A small image FSQ autoencoder, trained from scratch: 9300 steps, trained on telescope images of galaxies (Galaxy Zoo DECaLS).
Rows from block 1 of the decoder, named by matrix and row number. Rows with one number belong to one channel. Each number is 128 + 24 x the weight over its row's rms, rounded and kept within 0 to 255. All counts start at 0. Numbers have three digits each. After the name is the row's rms in percent of the matrix's.
# convs0: first 3x3 conv (decoder.mid.1.convs.0.weight, 192x192x3x3), inputs 187-191, a 3x3 kernel for each
# convs1: second 3x3 conv (decoder.mid.1.convs.1.weight, 192x192x3x3, transposed), outputs 187-191, a 3x3 kernel for each
convs0.39 076:125091175118166119146181141137132103114160137131115162147119128141112147116131149136114136152135141157133156124128110134135198121181160
convs1.39 083:099127137165121183108091137103125110130123135103113120070087125114120114101131085109077147119104111115123087145085102096091105155104091
convs0.40 094:138092123122115166097181158107161122119148104140109139112116110135120125159119163114133156154175143164147102129141136084135104167119128
convs1.40 107:105116122082115146125097108160122132147133150162096141117130114111136129163137167113150122140117123098108098162142120121107121125137124
convs0.41 083:130112143105148164129137117130145123138106151125147164140151173111152102117123118169129155115109188105123108126144151118141193117124168
convs1.41 074:162180137142114124139082136126139113103138115126149159162152175121138161124168131180096128110134103113131122132132148096124143097135094
convs0.42 107:128160137090188165127133118132108104122113152124170095179150134118102096154094128105070135142125112146122105112121068116130130156116150
convs1.42 139:120147100131084121151139135152104163126201162143098079155139063173130115150094073124136122159090117121125122107143120143089136146143125
convs0.43 086:123145129109127070096123136145130127117131094150104123117115133116200163136115125126145110115108143107113163119156114101054091094103133
convs1.43 104:134149130089121171141098109117114097192104140160147102135135109162104143156131123125141141061135179131117135130122135135130121152143139
convs0.44 099:124149103118124079133200189127121145169152150142113112158152117109151136144160106144139120128114105152171145165152116106137121167130160
convs1.44 100:078095120156088141099106154157096101124149163143143112154131145155131131125119124128125112081127111098146112086099108136121146144132135
convs0.45 103:146102076119143164145186136159123143129180133117162137125107108173126142123100171105139151116133123123153135130107122161130105122125116
convs1.45 113:127146149136118112143109106139104081112110136117089123112103112140100109124146147140115137121093107129133122124130128139140144151150155
convs0.46 102:147141139099141142139088125121110112119155131120146156161153115150174140085110104104159158127119076132125140137094082154171139167179096
convs1.46 096:145089113141158130129107087033144096108123113115132176136134139144118131104143150105147137137159121086100115159127119185137115131148145
convs0.47 108:147118129144108139102117155117133129120169147142142129179152122111148099133130130121105130094146135140190110088177134107174107156088141
convs1.47 118:172143098124095113108138111110127093128081145123139116160155135137128133159094127129124154138141156148167124134142130131161152152121141
convs0.48 103:099125095127161127156098142151101146151154133151179178137125109135104171142184121112126119138111140128176156144177124084186119131139129
convs1.48 042:161129130157099124093124139134101106143092121125138164153138100161154141160118145135124108126136130126147097146146119180158114174129145
convs0.49 108:100105100096137106116136121142109125131129145145121118076099125153130150165096154124145152154117082132107122100148149095137082100119152
convs1.49 114:120099102139109100137119111166130082137125102154150112103105111079119109118138128124139106130122130126092120096113110104114149091114137
convs0.50 126:120097151148165118118084142155127131124159119139125147144144114150131149123141127113150154162087132147099149118134159180163119129143155
convs1.50 131:124177129156162107144094147134146117180163173117131110131101096136149114118126114118093119134163114126125103096105129162115157134143171
convs0.51 117:157140165116132137125085085141165117109154131137112146143091147094114112162097087142168085110126126136154172119138115146128123100104096
convs1.51 118:102139137108112137143156137117160146074106138125136137111131140088127158130132110057109158119110107103097152141120150144188129161115112
convs0.52 106:106114089090084131136177174155126112125125098166109134119115149133134151140096194161094122141160144110124151126137112110088128139154160
convs1.52 105:141186111160097123114139115118127113126143163115166141120116121090127131132113121168164105147174203087114099122143140115096100109147106
convs0.53 112:156137102188124119129114108162141133151153171154139126117144131125080144118128149081123139112118155136130153142124120187098157161110109
convs1.53 131:161131134122106103124123154137122155106118162152110118140079120100139109156128131106143085151116104122130121156129058127135129120167137
convs0.54 102:126184112151142153120092138117113109134117163116138143144133119146168089133129118103100121126135130105102156143099081074103100138128120
convs1.54 111:097108101143118119144091145160152149140141131141081081117100144094101126123098084122114149125140134152177143134171092106084167135130126
convs0.55 109:142106107123175142099028105148169138113099145107127095146116060154115095146114163082132125132155113095113153125108089156095138102086104
convs1.55 119:158115139137135178147131141119146163123145153121098101116105133124146141151167115129171124127125140065099120149159137097146140137118121
convs0.56 096:127130116117154153150086129145119114107228132114156132153130112134131153139171146151136108145114148122168137133155158074161118168135119
convs1.56 047:088174145123119107139114102119120116135086147154136152136140105108134104138114173143063121147120118150094104144117114170156140120117119
convs0.57 070:086131126127130110197097161091169118142171125173118118144120138193123168165165120116128114159114167120147150129118167154133120126116140
convs1.57 072:129123099094144122131110115126131090109093110145137132126120134133093144104087119168137121161124158105113142126100166138148122133110165
convs0.58 093:119121113102159086146123114139137112142123075161144132122074157171133103135098095120157106125148117084128132123104114158108083140086142
convs1.58 103:132111144093143158118135144111130130093116109102120102123135097157115102146139122101156150127175151088155129126108107184104101148140137
convs0.59 141:131131113134158121141087101135106141101133107147135129120149115092160134082136076149122131164099132146131137113126117174109116117136157
convs1.59 112:105146127107133113129150167140103094142123124141118111133143092177157128145163131091133112100160103127103149128149137136136120129131156
convs0.60 095:081116153147118134086135160108134130120097091119133155127153103111151080106128164132116137105108122152127143132103112141135109158118142
convs1.60 087:107074145148157122110096145121112132133142136119115124124110144133127157144090142127145106156180158116154131124134128167144117104151161
convs0.61 117:132129121131061174084202118118114108134120155153104124124108126160089122093143166111112134091174135137121139122123130149106090161160160
convs1.61 141:129089094106147153163092122157155167120122104125135094140091091136110096164141150114127109135149162145124129115138112156148116128112092
convs0.62 076:073109165115134106168149115117111111132138126083149155147130133116119166102118154074149131115155119101115129147117156113092103128172130
convs1.62 068:103087167091126131113145151120133154123122085139157143113130113118102154101114098101157152137119139116174198188136130111147127153123150
convs0.63 104:094134124087123130147171112115130158140186150113165137134125131131141140135131080125122102159146135145169101118136135099190122125143121
convs1.63 087:123123128172134118138053154081104132114121150101162126146184155115149140138122106137143107151099096141106127093071119088126112065155112
convs0.64 098:089164125125170085148144099119164130163146154139146117139130158119111201164146122122134156134146099136110114138132108106138121133149120
convs1.64 110:110129124148159114118085139121122137096192127101093179124134143142117085146170101137187116113145101144133103099103120092152139138168152
convs0.65 073:079083105121109117134126172116124149137127140046132119115143104150154166197152137120111137105095159083174165119085155083120113117111139
convs1.65 079:161145125092152142075122134107135151099136126133189157119145127089143133090131105106146134135174167101121132118125123162125064083143170
convs0.66 073:172135129103172133131132103077117130110111122086109128178065129179118118124111161152170121090120129167133119153115149124107135115044157
convs1.66 072:101097106098120126138140142144164193116145122170104146114126082150130106124134116124109122098130097148130127135126191144162110153124090
convs0.67 143:097102111117178116118190129129098157142143114118130119155135173158112121071115111138122159106077126154165133145152129099134130130154126
convs1.67 136:128143107142150138151134121084128114157103148158160120127143132084126139132120135126141144105144181125099139131140134136157156101090118
convs0.68 120:125130136159121115158151105106122154134136125140130138180126087128097142127091117163119161110111169121114071131098129125104152161086077
convs1.68 109:126132101134136084088084092125137130145183188125150157146138143180180099146119132118115127110096130136091145143139110126184136163096105
convs0.69 098:131129098119165110116114097130127152122132130143134143105149150121114148086123133122150154113118168105102129150090123192141109109130119
convs1.69 098:097081132059101128164142180130124118120146123115167137121157153119155130137111143158175106123153143068110121113120125145140112131126118
convs0.70 107:137102100074093120129174149128108155158098123097170128160107169178141086112155169150137132123145140100088131177135109132115131151141083
convs1.70 099:083115140095132137151164152114080103144153087138124118117138144144119115144140123126170142119139129137155140153150117143173141117113094
convs0.71 111:119147107140117091111150153125152137114159135132175108131152124115122102126146155158124131133158117099145125122139140041133113148151105
convs1.71 095:130084090136098132170123133061117090098087106135150114096127130113133110100127167159148128150137102125099112125115133129183178116149128
convs0.72 109:146148117113114125105062113132131110115108103145126155099148177118154138137160128123106132144164139139131119123143122075139162145134115
convs1.72 117:161162125127104095133174093137113128154139095105080129105104158102103103126113138165124111110069112143143119136138130142124123130113123
convs0.73 076:168153137094104117107101151127150118113116133144110111141098110147109142109158135156134124121069123169135137143123142122084146107174154
convs1.73 068:150105136099129160101143127148124096093104125143083095118118137133149119131144113141089126113115094092078121156088097117133141109142147
convs0.74 095:137089138120100130136164150153111113147142153114142117129120138136135130106119086154104144109138108156192120155170132099110134144150124
convs1.74 068:111129126134116114142117108171123123124120110127139086135103091135093089090136146095102140126135168115127130130143099083139142122161103
convs0.75 132:127163153131153091136099095123148127145204129144181134144119126093148167116187099088138119171088118141183126153147100114161081148140118
convs1.75 076:120118114122110130144116131153140119076075115142139161138114144122151119121127147151155154175203123115124113137116117131151153108128127
convs0.76 099:148163130114092076126084076094133143139144144109118137112145182141172134121155114150119132141160135111128137102102097153148131177148154
convs1.76 097:139165106135135139127114132104163132098135116124125122107110128085143129103094156126111077095120132127147178132109147122137116138109109
convs0.77 121:143158181126188130139123060125086116140143133122111150150104121121080182150141142093166136152130082138142123190110150119152128131160117
convs1.77 109:118115081110082100135136126111140146119139144133146162130108114110162165106121122101144121126056074178176143164139118065136120127097119
convs0.78 095:122138122124143115149060142134146107122167113134154133118084134164163177128145105108136131113117164128161081158104126102187114144110078
convs1.78 047:169130096112063097147098111091099116129111133161157130125096139131098078153101102135170148118115131116127109127163091158131130161142157
convs0.79 106:109142105135144134105154168111113131133161153138179177111145142159192116097097122150106115125098154156141143123175121107196128143115147
convs1.79 107:159094138138117124085131122160184112147137145123100111151115134119117175107108137102135066140134095118147100157119131103099162140141132
convs0.80 110:119109188155171109146103133119107156123116129136148116097125184080126140145136101137157099176107120127131108117134115094130122094141132
convs1.80 106:157130134145133171103135152111115140127116132146113107123134102117109159148148105141103128159127111170160137166157119165108136123109109
convs0.81 109:117192133151099094137157143125138150147152160113149136122134153110099168123118153144125135107171152167128151169140162140134141136130140
convs1.81 084:105131145111070151135103149138157094105136100106165135128120143102116191116111162105133119095165181102132129101152106128131146129133116
convs0.82 074:136155153117120103109105134110092083141156149116142098169112163121162140141150141137134137117099118118140120123109092190101110144151107
convs1.82 070:151118094151122123110110122111137153160138127145144174172118138147156125166118113125126165134146130149131137143160102141141134128114114
convs0.83 094:146119101123206105141114135116148119101119139145124106166125113157100112130131164121133136142133120124161113128165194133156155164104131
convs1.83 108:121104132071133095096156179100092097140151135170138124133135164099159090103163110155154100131099114169131106129128126102151149110071147
convs0.84 080:133115166124154130151096110099098123130161149131139121193144189139136119131151137084117177113086159108130147119123121194159129137137148
convs1.84 077:118130121151128109164118115112180144131099107102130138130150108121139138123120118071164153132140134145117148116111097134121075136166152
convs0.85 138:101136157147174133157064112101113129136165126130144147125138104102144139156139153110131137134113159147143132149149124090174096157120124
convs1.85 114:137100129157126133117134122127161125144100174125125089074109090097104154126128135129091099151083156107122140080107145123117140112097075
convs0.86 086:115133148101098112116122110123143126137108142132122123120148140093139164123142098157130127119144115118143123141173119138134168154138122
convs1.86 070:131138090114099104125133128144108151087118135150104180135102131109087132124127148076106120124131133156137119177161119110145140152135106
convs0.87 082:165167184159106100140133125135129106084148130113144139103154137158152135112113125147149120166178111185153113150131094117108139140102137
convs1.87 085:150079112145124082094079096134124136139124152144124126138133143158132107109095102093114101119092096109105111129107113105104089133124094
convs0.88 107:115125153118158069095146160148161087112197103132173152137126127106121106164134139137152114143157110122178117126108136091126120116139146
convs1.88 094:118126129176136153110119154115056092158108163138117115184131093149171123109129118145105115141174145144123115143136154134087088144115129
convs0.89 077:139126120112143121133147124115122117116152146084155109135150145110157109164137073135174163115116124127104109120156161068124121116145160
convs1.89 061:116110178121130165127102136135115104136144091094091110124120134097102094130132154149138129137144134164114155099093119061093174140102122
convs0.90 110:126094101119100130183074080159137141125139126115126168139100098156117196153114104148123115156087131137114162131102151139127145109138122
convs1.90 111:128145155155111148148123134110118103158134166116142168126106053166090120142122162104093138109119119118108135159119158167154124131124142
convs0.91 095:091158113129117116154119074153137163149117153124160125135107155142109204133096164144157098125171129094168114123119135156167212149108129
convs1.91 106:120128092098127136111153134164126122134157104149147124096115157150098138088146110141098134095096151118127146110129156131053142065118130
convs0.92 084:131095120147112151164141145127122128165150151124151113111096105139117139188127138101096154144105123186084159137133140141116092107101099
convs1.92 106:108090104123116150123147122141103123113123124150117138129137121120149104112140136127151143138145108104112118091106117118095084101106120
convs0.93 102:148142146179113093106136111119132113139195146136145127146105099168131117152114150089158136140107138103121128114138145134091137099123117
convs1.93 102:122097112160099090150093126100110112112125137146196156080086095151143159119152103108129138112100102130069114127176120167132127135152183
convs0.94 093:139154099075119121130139153112139142116151123134123116175108125168164119147100119094154132116104117108139151137125148040105135121138149
convs1.94 097:120175111135153128138137098135101143144118128151123152112164152154115139110139134165117145135166130136134139172159172160145169138123099
convs0.95 110:190108094147102099173102126144143095096180116121124104113109153080124175162155179146111099147094115118150126170101130130098154089073147
convs1.95 098:163148143154112109108073109154100058096121161170137169120112174089112140133105122109076127109175112125099099103129151132127133132127121
convs0.96 069:134119124092104082166140073108127101117117143131136117078119125103127146147114083138098159108105120148146124149117153160156131175140124
convs1.96 070:138119103149142135114131133129127122130117134122144139164157059160154129172140154113113085112148181122171177155088145094130118089107150
convs0.97 121:147163131131139137101147127134148140144132126135140117196133096047177103102132127081141148119094123142131129129159111126140116160149160
convs1.97 110:129192142163167098136104097136121062092177152113113134111131177137120148134105147113100112114150140145166084109132126128129174178091116
convs0.98 118:155131152147080141110238111132129143089108131135099139119147108115121110122118190143096154103181114100093140105118175159066148109101125
convs1.98 116:128113144073123127124115135127126131120121139113115123097134125103132170107062137135171127175081134118093112114131158110129071077106144
convs0.99 080:110089128132121191141133113137151140143142145154141120137168111118130168161130114133151122124161106140104140150124071139135105175112140
convs1.99 099:140156111173148116135126141103110116102116087111122092130128145111176115096126119101140114137138099132152113099155131132136179154124147
convs0.100 095:125153129071111151185155179097142122120156142136137133154121107106151116105173130107076142153145105073121161110109124123145182116155135
convs1.100 100:135118127146129175120153178155148134100120101145117184112146210100135149113127141122148189134106146116115109150145164101142117116137150
convs0.101 077:156178120115138183144146141153142144088153106115109140137088113187102079139134187131158153085119118134134127140105149168095068156126104
convs1.101 074:075111119121130130111066127085105119137134135110120102100139163150115129118129130166160107177168118140114113158155090135128142127125162
convs0.102 107:130120107160147174100188110142126131115163114128146124154121127188089136097109122105138119156124103126160112106147141154121094112117152
convs1.102 112:127140103156144144116149131118058145144091139103121104150130122163148116081131167146108122161132129128126104151116177171104147152180146
convs0.103 108:130179148136116109122137119144093114113120110117155154118104085173159081145162160143111120155109157094148129112102138140132135119124071
convs1.103 113:108138143190143130113088086118136139112146143129127093125111135141092083122151107124127141114180151152102141157137123096152151137095158
convs0.104 081:132082099159122143121105106142157124127112147119116156111150150101141145139130114103155111093154171126149119140130163109121133175127168
convs1.104 093:159133138110125125151128151079137109107156125118147157143102133135098144101112145182144149117100147097100121143142126127114155140120109
convs0.105 082:097123104167114121159121140167129153131178146149103165113164102146151131153163113143136115170143135152162113120114138139136148137127130
convs1.105 054:118107101125105137168148180130145141136134096105141139103077093145100075140132129122151121110141134144143130142109079099148148125120125
convs0.106 077:122094159129087131158121130090117157080093096145148118148153128130109102136089106136123133143125107163130111171118126138087147154111136
convs1.106 077:106107110150139155162176150158103114155126153095130159149159111153143135140183136129108113152121107136075126112121146140149101125100096
convs0.107 070:099088111106093153136143115120146152118116163141111102097139109170100117126115143139115136113144152127113144136104133097086081195113176
convs1.107 079:111147109125167111105105119137145123095119121149103148132126170094113133133093122103078128113092134124118105123129108116132144136168166
convs0.108 075:161179087096127139134131099144132110117154136141135104186141176140125115152145111076116159128119121102116143199114126122132103137099106
convs1.108 089:180152083144143110147155124133146101176086114126120114096139122140133128110139124154142095134111090110122149181110110167147071162131089
convs0.109 095:152134140100139150121147152122140134126159135104164124134088118118126110148130112105166147135129119130121122144124176118144124142080145
convs1.109 100:135121106157105127124147115116119167137090105114075129142122113143119126123082147062183114121145121110170151134171141190132116130130128
convs0.110 068:098094113133159166124163145141147103127117135142135111104133161085093152083124147071096152149110114099130159109088136143110141123096112
convs1.110 072:140131129094137137117139150140123105119120096148138143122151167106132160103114122105147143135162122127129152137114167107104142127118136
convs0.111 096:172157126120089149093157100137150136144114082168170159106172128148100153130144134160119164138136151114134104152124083100149159118128129
convs1.111 098:167138115129154096137137144121109098174182139182128127115107079119167141108077122151139150133092127110125089123129093090110131110135170
convs0.112 076:132124125120127175144126183142143117124128100109152118145133150128129087101092111132151123168096131112130114135098096111097135157092179
convs1.112 062:125115131124129130111160108139099155159110140112133136173132144145147104119134169159123155132116132155128095149165087148174156116121116
convs0.113 096:143159107121064137158108145138144151137086119102135148089149139120108127167148165126100107126120143146128116097132181083107160134140119
convs1.113 111:089130121087147162123166131101122156123142109135151138120080118129125087151150145094081117147133133162149095136133132150145170137112139
convs0.114 096:142073121082141127174142129156124136100140119126138133111154109052116136149147123119144159109106141161146128155139121141076123181105134
convs1.114 111:101111166115122149110161091097142158137129141133160150141099128158147174133126128135106128114135106104111121101150140130077116116095130
convs0.115 105:112148171126131110139121160150106145127112126122140117134134141111199067112165117145078187147156129117144138143174063117174126116189119
convs1.115 129:133149131144117148087114111141133161158173138158152126174149145165117141137128128149127143069163133119163118111126127114155108132096140
convs0.116 094:158139110077143104143144103153096136145131157129120165131101178107122131087131137172108095119124150102118114110100106138100134086125115
convs1.116 102:104134156184095111144111146114156085087162121128135112111158164116107100116144162135135104096151146127130189117143149116207098122140119
convs0.117 076:091105144099159152122138132123162107124118088087143140158149126138102146183117140135121130123128097147160146149127091139137115085101166
convs1.117 064:135097081075105129142151137121102148174095128143093120059115118107123135113137121143150139117132124140131128082104114118103100148096109
convs0.118 114:115121143136132130157116130150134139146177078129114115134129102113196095149154133143080128120117143125142125153104164083145125128114119
convs1.118 108:118106138091157169105127192144128124150136116105120159110136119126140116171162135152127106145111129110132151082168140120125170120132157
convs0.119 119:118121106101082141109150139144098113127108125128151128140141134138151155123135170127082049136108157127187151114177135140130138130121152
convs1.119 124:173159086108109143160149147133122129131093120091102116146161172123120112137160109112102138159110122142121103083146153099133157143137111
convs0.120 103:166076112120146156104147158088144090142124092119119155110123146166125086134103106149113080131139151115162142171110145096111120152104128
convs1.120 101:160141109158110089112139108110160173153156191141130130123120093129121106118134142134098088145129090170091135132130132118150102157129124
convs0.121 105:127130115121142117138163144152145135110128151111115125115172107143128103118146104178131147155150152092123100117182163125120155120139142
convs1.121 110:161094111132144131139143071139173180131108103122093133162096126141119142115097151116106134093130118126123118132155130138142159108110133
convs0.122 094:071123146137151187084107157166140122150135132192127115086121097095126136114113114128132169157141126154133127128150112127147125092124139
convs1.122 118:108136144146154114155113124134140121143109129125143164132120113140128110153147134071118157121102071127122110171104100135126180122119138
convs0.123 103:114110058142139136120104148149138139132146145139126142128149134149136120138127124112130133147195089133166087135200076104123100178094171
convs1.123 112:124115103143128092148126108151124138121085159153080111115112167122082138165161134142092149112128136140142154090142095185147104181103108
convs0.124 095:135118112099105156145100121143109070139156119138180140138097107160144113130119128136092135146104128144214107148117098129145138151094143
convs1.124 099:105119119137080134129123107132071093118104163157162154160156090148129082165150081157059135145155110125133145119116097149128161134106113
convs0.125 106:106122131166173070170180071137150124138083135160139140090104146153117112161065134156106137122136154143132126112152132144159068125116134
convs1.125 119:141193137145121150163075124127133110106118172107097129143113111134129154131136122172153094096134114120129177162165143203094102149123130
convs0.126 095:129119165101134155105113144118183122142101126113132152128141128162080150110137183129127115132129157159110087128145114132135121092154134
convs1.126 117:129123150183200146155128136157147118125132133143134131124148114178163125129122090142141089134084142119167145157135147102112143113081116
convs0.127 078:101100116132168128147124173114138153176134130127128155154098182108140154110140130124148128078139085172112140126139137129170154131150118
convs1.127 094:184140132119127069141121158125119135087175147113122166121165185110124117132112112140126111167128138126134169140142125122129141146138134
convs0.128 068:135092133115098116114111093128138142110114106134127123105153151157145169124144105137118100112130104121112154156134137109100140108113142
convs1.128 064:127141186097110113095114086101094120128119151120154150081144141098131155115136120141131145113157148094147119132105125153132116148117153
convs0.129 103:137122133135080093125205136088112136139080177144177118139113123122125195072109142130111094098161122125151162104125119197112108144086131
convs1.129 111:170162148103088168111084139120134123096116126109130129094148142114081157150154111107156118125102113127106151083159139111143170157141166
convs0.130 104:126125158156165101132051136129133158151138105139114100133125113108145156114125138115134129168131126149152125139125112172123139122129124
convs1.130 113:145091107164173096133111107134079115126169121132174109106107106166129134095099088133104141162105099129125119124128108103147131113112164
convs0.131 107:147162104114112151123112183121126164140093108144121121127137146136128102161128122154127131122164122143074134129118128154105164126095126
convs1.131 112:101111134117157149137156125128127176145118111124162118119131140130141136123140112141108136146126138133121142087101102066098089104142135
convs0.132 092:096178131141186091114172158117124135140149142141131088153117114115176078133135084130079104094129106121149130135145091125178103131184122
convs1.132 108:143116138127103117102085142125135112123155172112159166115086093094127128144140109118124102124157120101110139095151119137132122165111112
convs0.133 107:106124172117179113105138125158129108097119124142148143101122158114092134149149130098138132121183133097138156141137077147120137151159151
convs1.133 107:136104097164128105146127142098126166131141141083120095116126142085139137082148151132132109118170141127129145169132089116143157145138205
convs0.134 084:144129136115106123156161186129140152104133138108106132115092162127123152112126180083101151122144166120175134134118112171107134107149100
convs1.134 090:115138076160156112125108109152137131120131139128137144106176154118117151128105128105096116137117139138132126135131114158154124147141122
convs0.135 119:089145151110119098105066123107113104138153120131156121112129082112160139124144122139198136177122154135166122164139170133122133109151132
convs1.135 109:107190157151169127179154156139128119152147131131097134122150138147122131117135133135098088100129106097113097170103133136109145093143128
convs0.136 108:137119159075109093120149152123108125136141157123134123128119137124110150107085153130120100107113150134136103116126123164099142089111147
convs1.136 121:095108170104119131166159131128126125062113101111146163151153119097101138118175121146135181133130108164119144118147152126121147112143115
convs0.137 074:092148148147113155150159169116126114122131082174136122126115138114155133122143161091124190125126149088118141095140113121127135119165111
convs1.137 061:117119085105100121100097142120104083119150131130118111104100117132135127135155126182147172088063114129136110111085110160164130156099187
convs0.138 105:166109120132073105152117143110121138140145135099157156111140132133136139133159108163133105129112133109124144115150089146162131081175134
convs1.138 099:088127132141154139124128118118116172133147171162148126137094113071135117133139107101144121149134111098107118106119167126115101101137116
convs0.139 081:118163167156092151119102082122131130117133159115110151118112142126152134126116159144115138075131126132126124150131159093122114087132145
convs1.139 096:112105117124096117149130093101108139156148167126164176093120095089094120138131127144127084087098129120119146150131092106136123129114082
convs0.140 063:084108094105089078139128103079131120149152093132118143077133170106127137159080149163121120108124116122133129092100124116088098137145097
convs1.140 072:124170109140149103126127149132136133153088127145114144148185103107135119112131151156119124112144137156138123185131134078150096185131107
convs0.141 075:164117139150130118163109129136107171130137149157132124156123174154122134119112118109098109109107118123124114153106082098153128090141130
convs1.141 074:127146090132122120143157137139141083110134081101160108115117179116123118122150086154162133093155175122162146098109099118143147185133129
convs0.142 107:147116160130122142110164087119141120121102153136107127086111144107136114126134067145111107129095145126124131099150145107077172101120130
convs1.142 103:085133126099121158104130118122122121138091130155128124111124109108136132126127150154083149211117067166152130103150162073086110112141129
convs0.143 072:138146116124106075111172150133169102106140144075125150125111140127087132136103125136165088098158134125116138162120178111109101127110103
convs1.143 073:102120169099114144113128131134120136133148162144119129136132096134128119148142098087129133154133130149118140154126136140133140113135098
convs0.144 110:099166129118125172162123117147163114166152128144112145142120154113150102157089145143112148118134123135146107119078131118155139144099115
convs1.144 101:131101119155121137143103148174140089124144108099114121115149170113125172115122131135138140114143145096132140102097163117139134158137130
convs0.145 122:133142125172116094122105124109114127130149120155160117133155139094164194110122110110107147145129086156113130153164102169134070124116097
convs1.145 109:171155080165099079119111133139110136135116146134111130134101103143115136103150111146142107154150119124123108151091139121096170121091143
convs0.146 112:120118139142142114093173152126100128151120117099123150101135135101089155152102135111164110111153138099162114092174106125149111171099144
convs1.146 117:150152083130156132117104126111164184094089157153117109164128100080103129125148105124099132145135120143110119133183133129157130141145144
convs0.147 106:093160148158092095179070148138141134166170127156129139116148107111186135092102158110112136128144165127139133091173093102158110130119114
convs1.147 098:118134094148108111108126153131091120143130105127158130118139158129147122121132139085147101111125133085136145140092132017102094078103137
convs0.148 066:118142130158133133129117144143169089156129160128109124128168092097136098126104104113128125132122110136146142108118178082104126126102127
convs1.148 055:097162162152116105132123157092109141080112141125123136128157111158130126102070113156185108130158118153100146095113151138125145104075101
convs0.149 109:129129137114148144103132082118145100138128098101149137171130173124109187088108104145166126129090124110148116150130110129123165132119124
convs1.149 104:129191139083110132094129162165117189123092150133150128163155156130107132095136141169131146104132128130151139115112136125126198134108131
convs0.150 087:122147165131129128125139121132100091117132106137147118111113139135124142123137132123107131145151131120159107128118130060143118160141104
convs1.150 059:128163116159072117169132156160159094187118112132138148130099179150108126147169121121112124122139133130122126119132098078137175173125105
convs0.151 101:150142159110184122167130166122080126153104126123130154127061116124150128124183100121111106148110110148151166150122166088141158190138130
convs1.151 109:121096139119128120097111100127125156107085104128159104128111102125141113104161093068142122123142117095131106138104102123148154090137134
convs0.152 114:131169153143151114093114136128117096152154114110159122138127119096193162109122147156114099142092123124139100169118079124128086125089112
convs1.152 110:149128119153094095154175173096096111143130175137124136128146125133111131131142095145120129083115109104103141149144161164126155163155163
convs0.153 083:111126135137103111171105128141162150157169149153124124090124139094133127124154169150115127086118137139166114138153120125144146142116119
convs1.153 076:117173114068095127142089165133080139124083139116104151080131155146158133092107159139082145109158149117156118087121132104107108156134106
convs0.154 117:171155134139137124092152106129141124187134184095156150101164143122147133114126152112116144122128118129087145110138134136127125114194084
convs1.154 120:162121119074129151103145083115125131080124138109115114145093114092130104111072158119083119104128138163119123137132135182127135141174119
convs0.155 070:110143157135113092144169141114098114120122091123121123158139099121080177123122209115123164129112104143101146153128098130137146114136181
convs1.155 074:128158122129118124110104170101137118138137126128152082091152139106133163147123123105119122095132106109127107134126108133127138096114140
convs0.156 098:190142160161035120140151159129063132111113150129147119148123121163146113104098132133111171130125098104147160098151144116155141116105152
convs1.156 121:158137117155056108102107158141160142118177110129111095132148094155112134155117137108100098135135166118160172101173128145101125142170142
convs0.157 097:063080165104089128141136140125114111128139095175150109083130130128137129107162113143152129183122144105211091123149146116142132070137156
convs1.157 100:119116133128115162126153160143119095173106122170151110162112132100154127135129097105088153128101115135113126125113145128120130170138094
convs0.158 100:136168093076144139084063125139108110176123136086135120127074161128144142082114090143149110119111121090202117094138087076104121161124167
convs1.158 106:125120138141154125139138139109091155123147138162153128104112170127116107159110093147112161124080130135140129111138084106122146143121118
convs0.159 072:118161137102107091105110131109174117166180106135147091161126146149156074130105111120126118126123168127157120117117137159131130106152139
convs1.159 062:133153160127118146117105137109107119096111127115126125084131165128118144132057138130085175075094141156132171100122157108105107171141150
convs0.160 110:120068148148098132151166129139108115145121146147129157128133149147108141086122120113108090099167120132129157120142095137147190058087141
convs1.160 130:138158122106121127133074137139131106120136145126138169109116140115097127148136105137086128152133168121132127151132140098114106138148085
convs0.161 075:150118140107098124119069148120099117126117125140199087150104096120105090106115131106170097130161125102166119125106184098080152154141159
convs1.161 056:169133127154133156134122118128120103139151137121130141109109152131147151163117122161174149128121109137095097121097105132136136110134095
convs0.162 081:131125104100145141184124151162141135158134113117079129120112128108096114165159132155110109110069105128107159127124143106079106131141152
convs1.162 090:108093119116112138112127176122138168187125123193139116141132129169146139126175136084112102119119120147097112114103137116109087153136178
convs0.163 095:179136177095166110124143097128138127129182128155142115152153114135148136132149076091146127107106174154161149147124138130112139159156111
convs1.163 091:158127137101094167119146154141116165130082096148147136153118125101104123164075101129145167137155115112144175110125136125095096097144117
convs0.164 105:140119143149142075138146136135103111167114107129135117124111111143129129106164102149151130115099153132134153165147084150170087128125131
convs1.164 126:178116098127121140114182138162162116164152114134114131162170119129134139150085106132131128143169152098103095127127117138097132143124092
convs0.165 089:130115165126164147157130106117115087156151127123133091213152117087187116126118105142098143078120137109149166123102132127124118124130143
convs1.165 093:146137122103108141086122135133159138136154110173161153098120165088112125095084159089121163114100148118151117081125180109101089118116118
convs0.166 073:149149131134158103133127135102141123160158093092096097163125078116138103130119136150145113108110143149171118133129132137101119154107128
convs1.166 067:118156144120127135137178138112134169143136107136111115118144135098149112153142119120119089144152113104127129103126151093126124137152133
convs0.167 090:154115126120117124106145115153123116120164126126103163157096140119156114153150145144099094115135124108177191083106132104114151152111148
convs1.167 114:106150070134141143144138151127144100108149185108136134143105161114159078119147099095133137143117140139153131143112162122102136101133123
convs0.168 080:124148137119117123160173129150123116153139116150119106147135132140133125097100117115120117113123126149168175125136115165111142108105141
convs1.168 086:169091141148135122104088129143117117148159111108164115149134136143155130126129114078065064099161113110127159146153161150132140123138151
convs0.169 108:150118145118068070125179136130108115151069139129137136135111103151133158087118156107112121115148129112167136129158106140145158144136137
convs1.169 106:125184097148097112122132127147159137085136136116107168155119095111130098124146145147137148089127155159100124138102121105156161141120103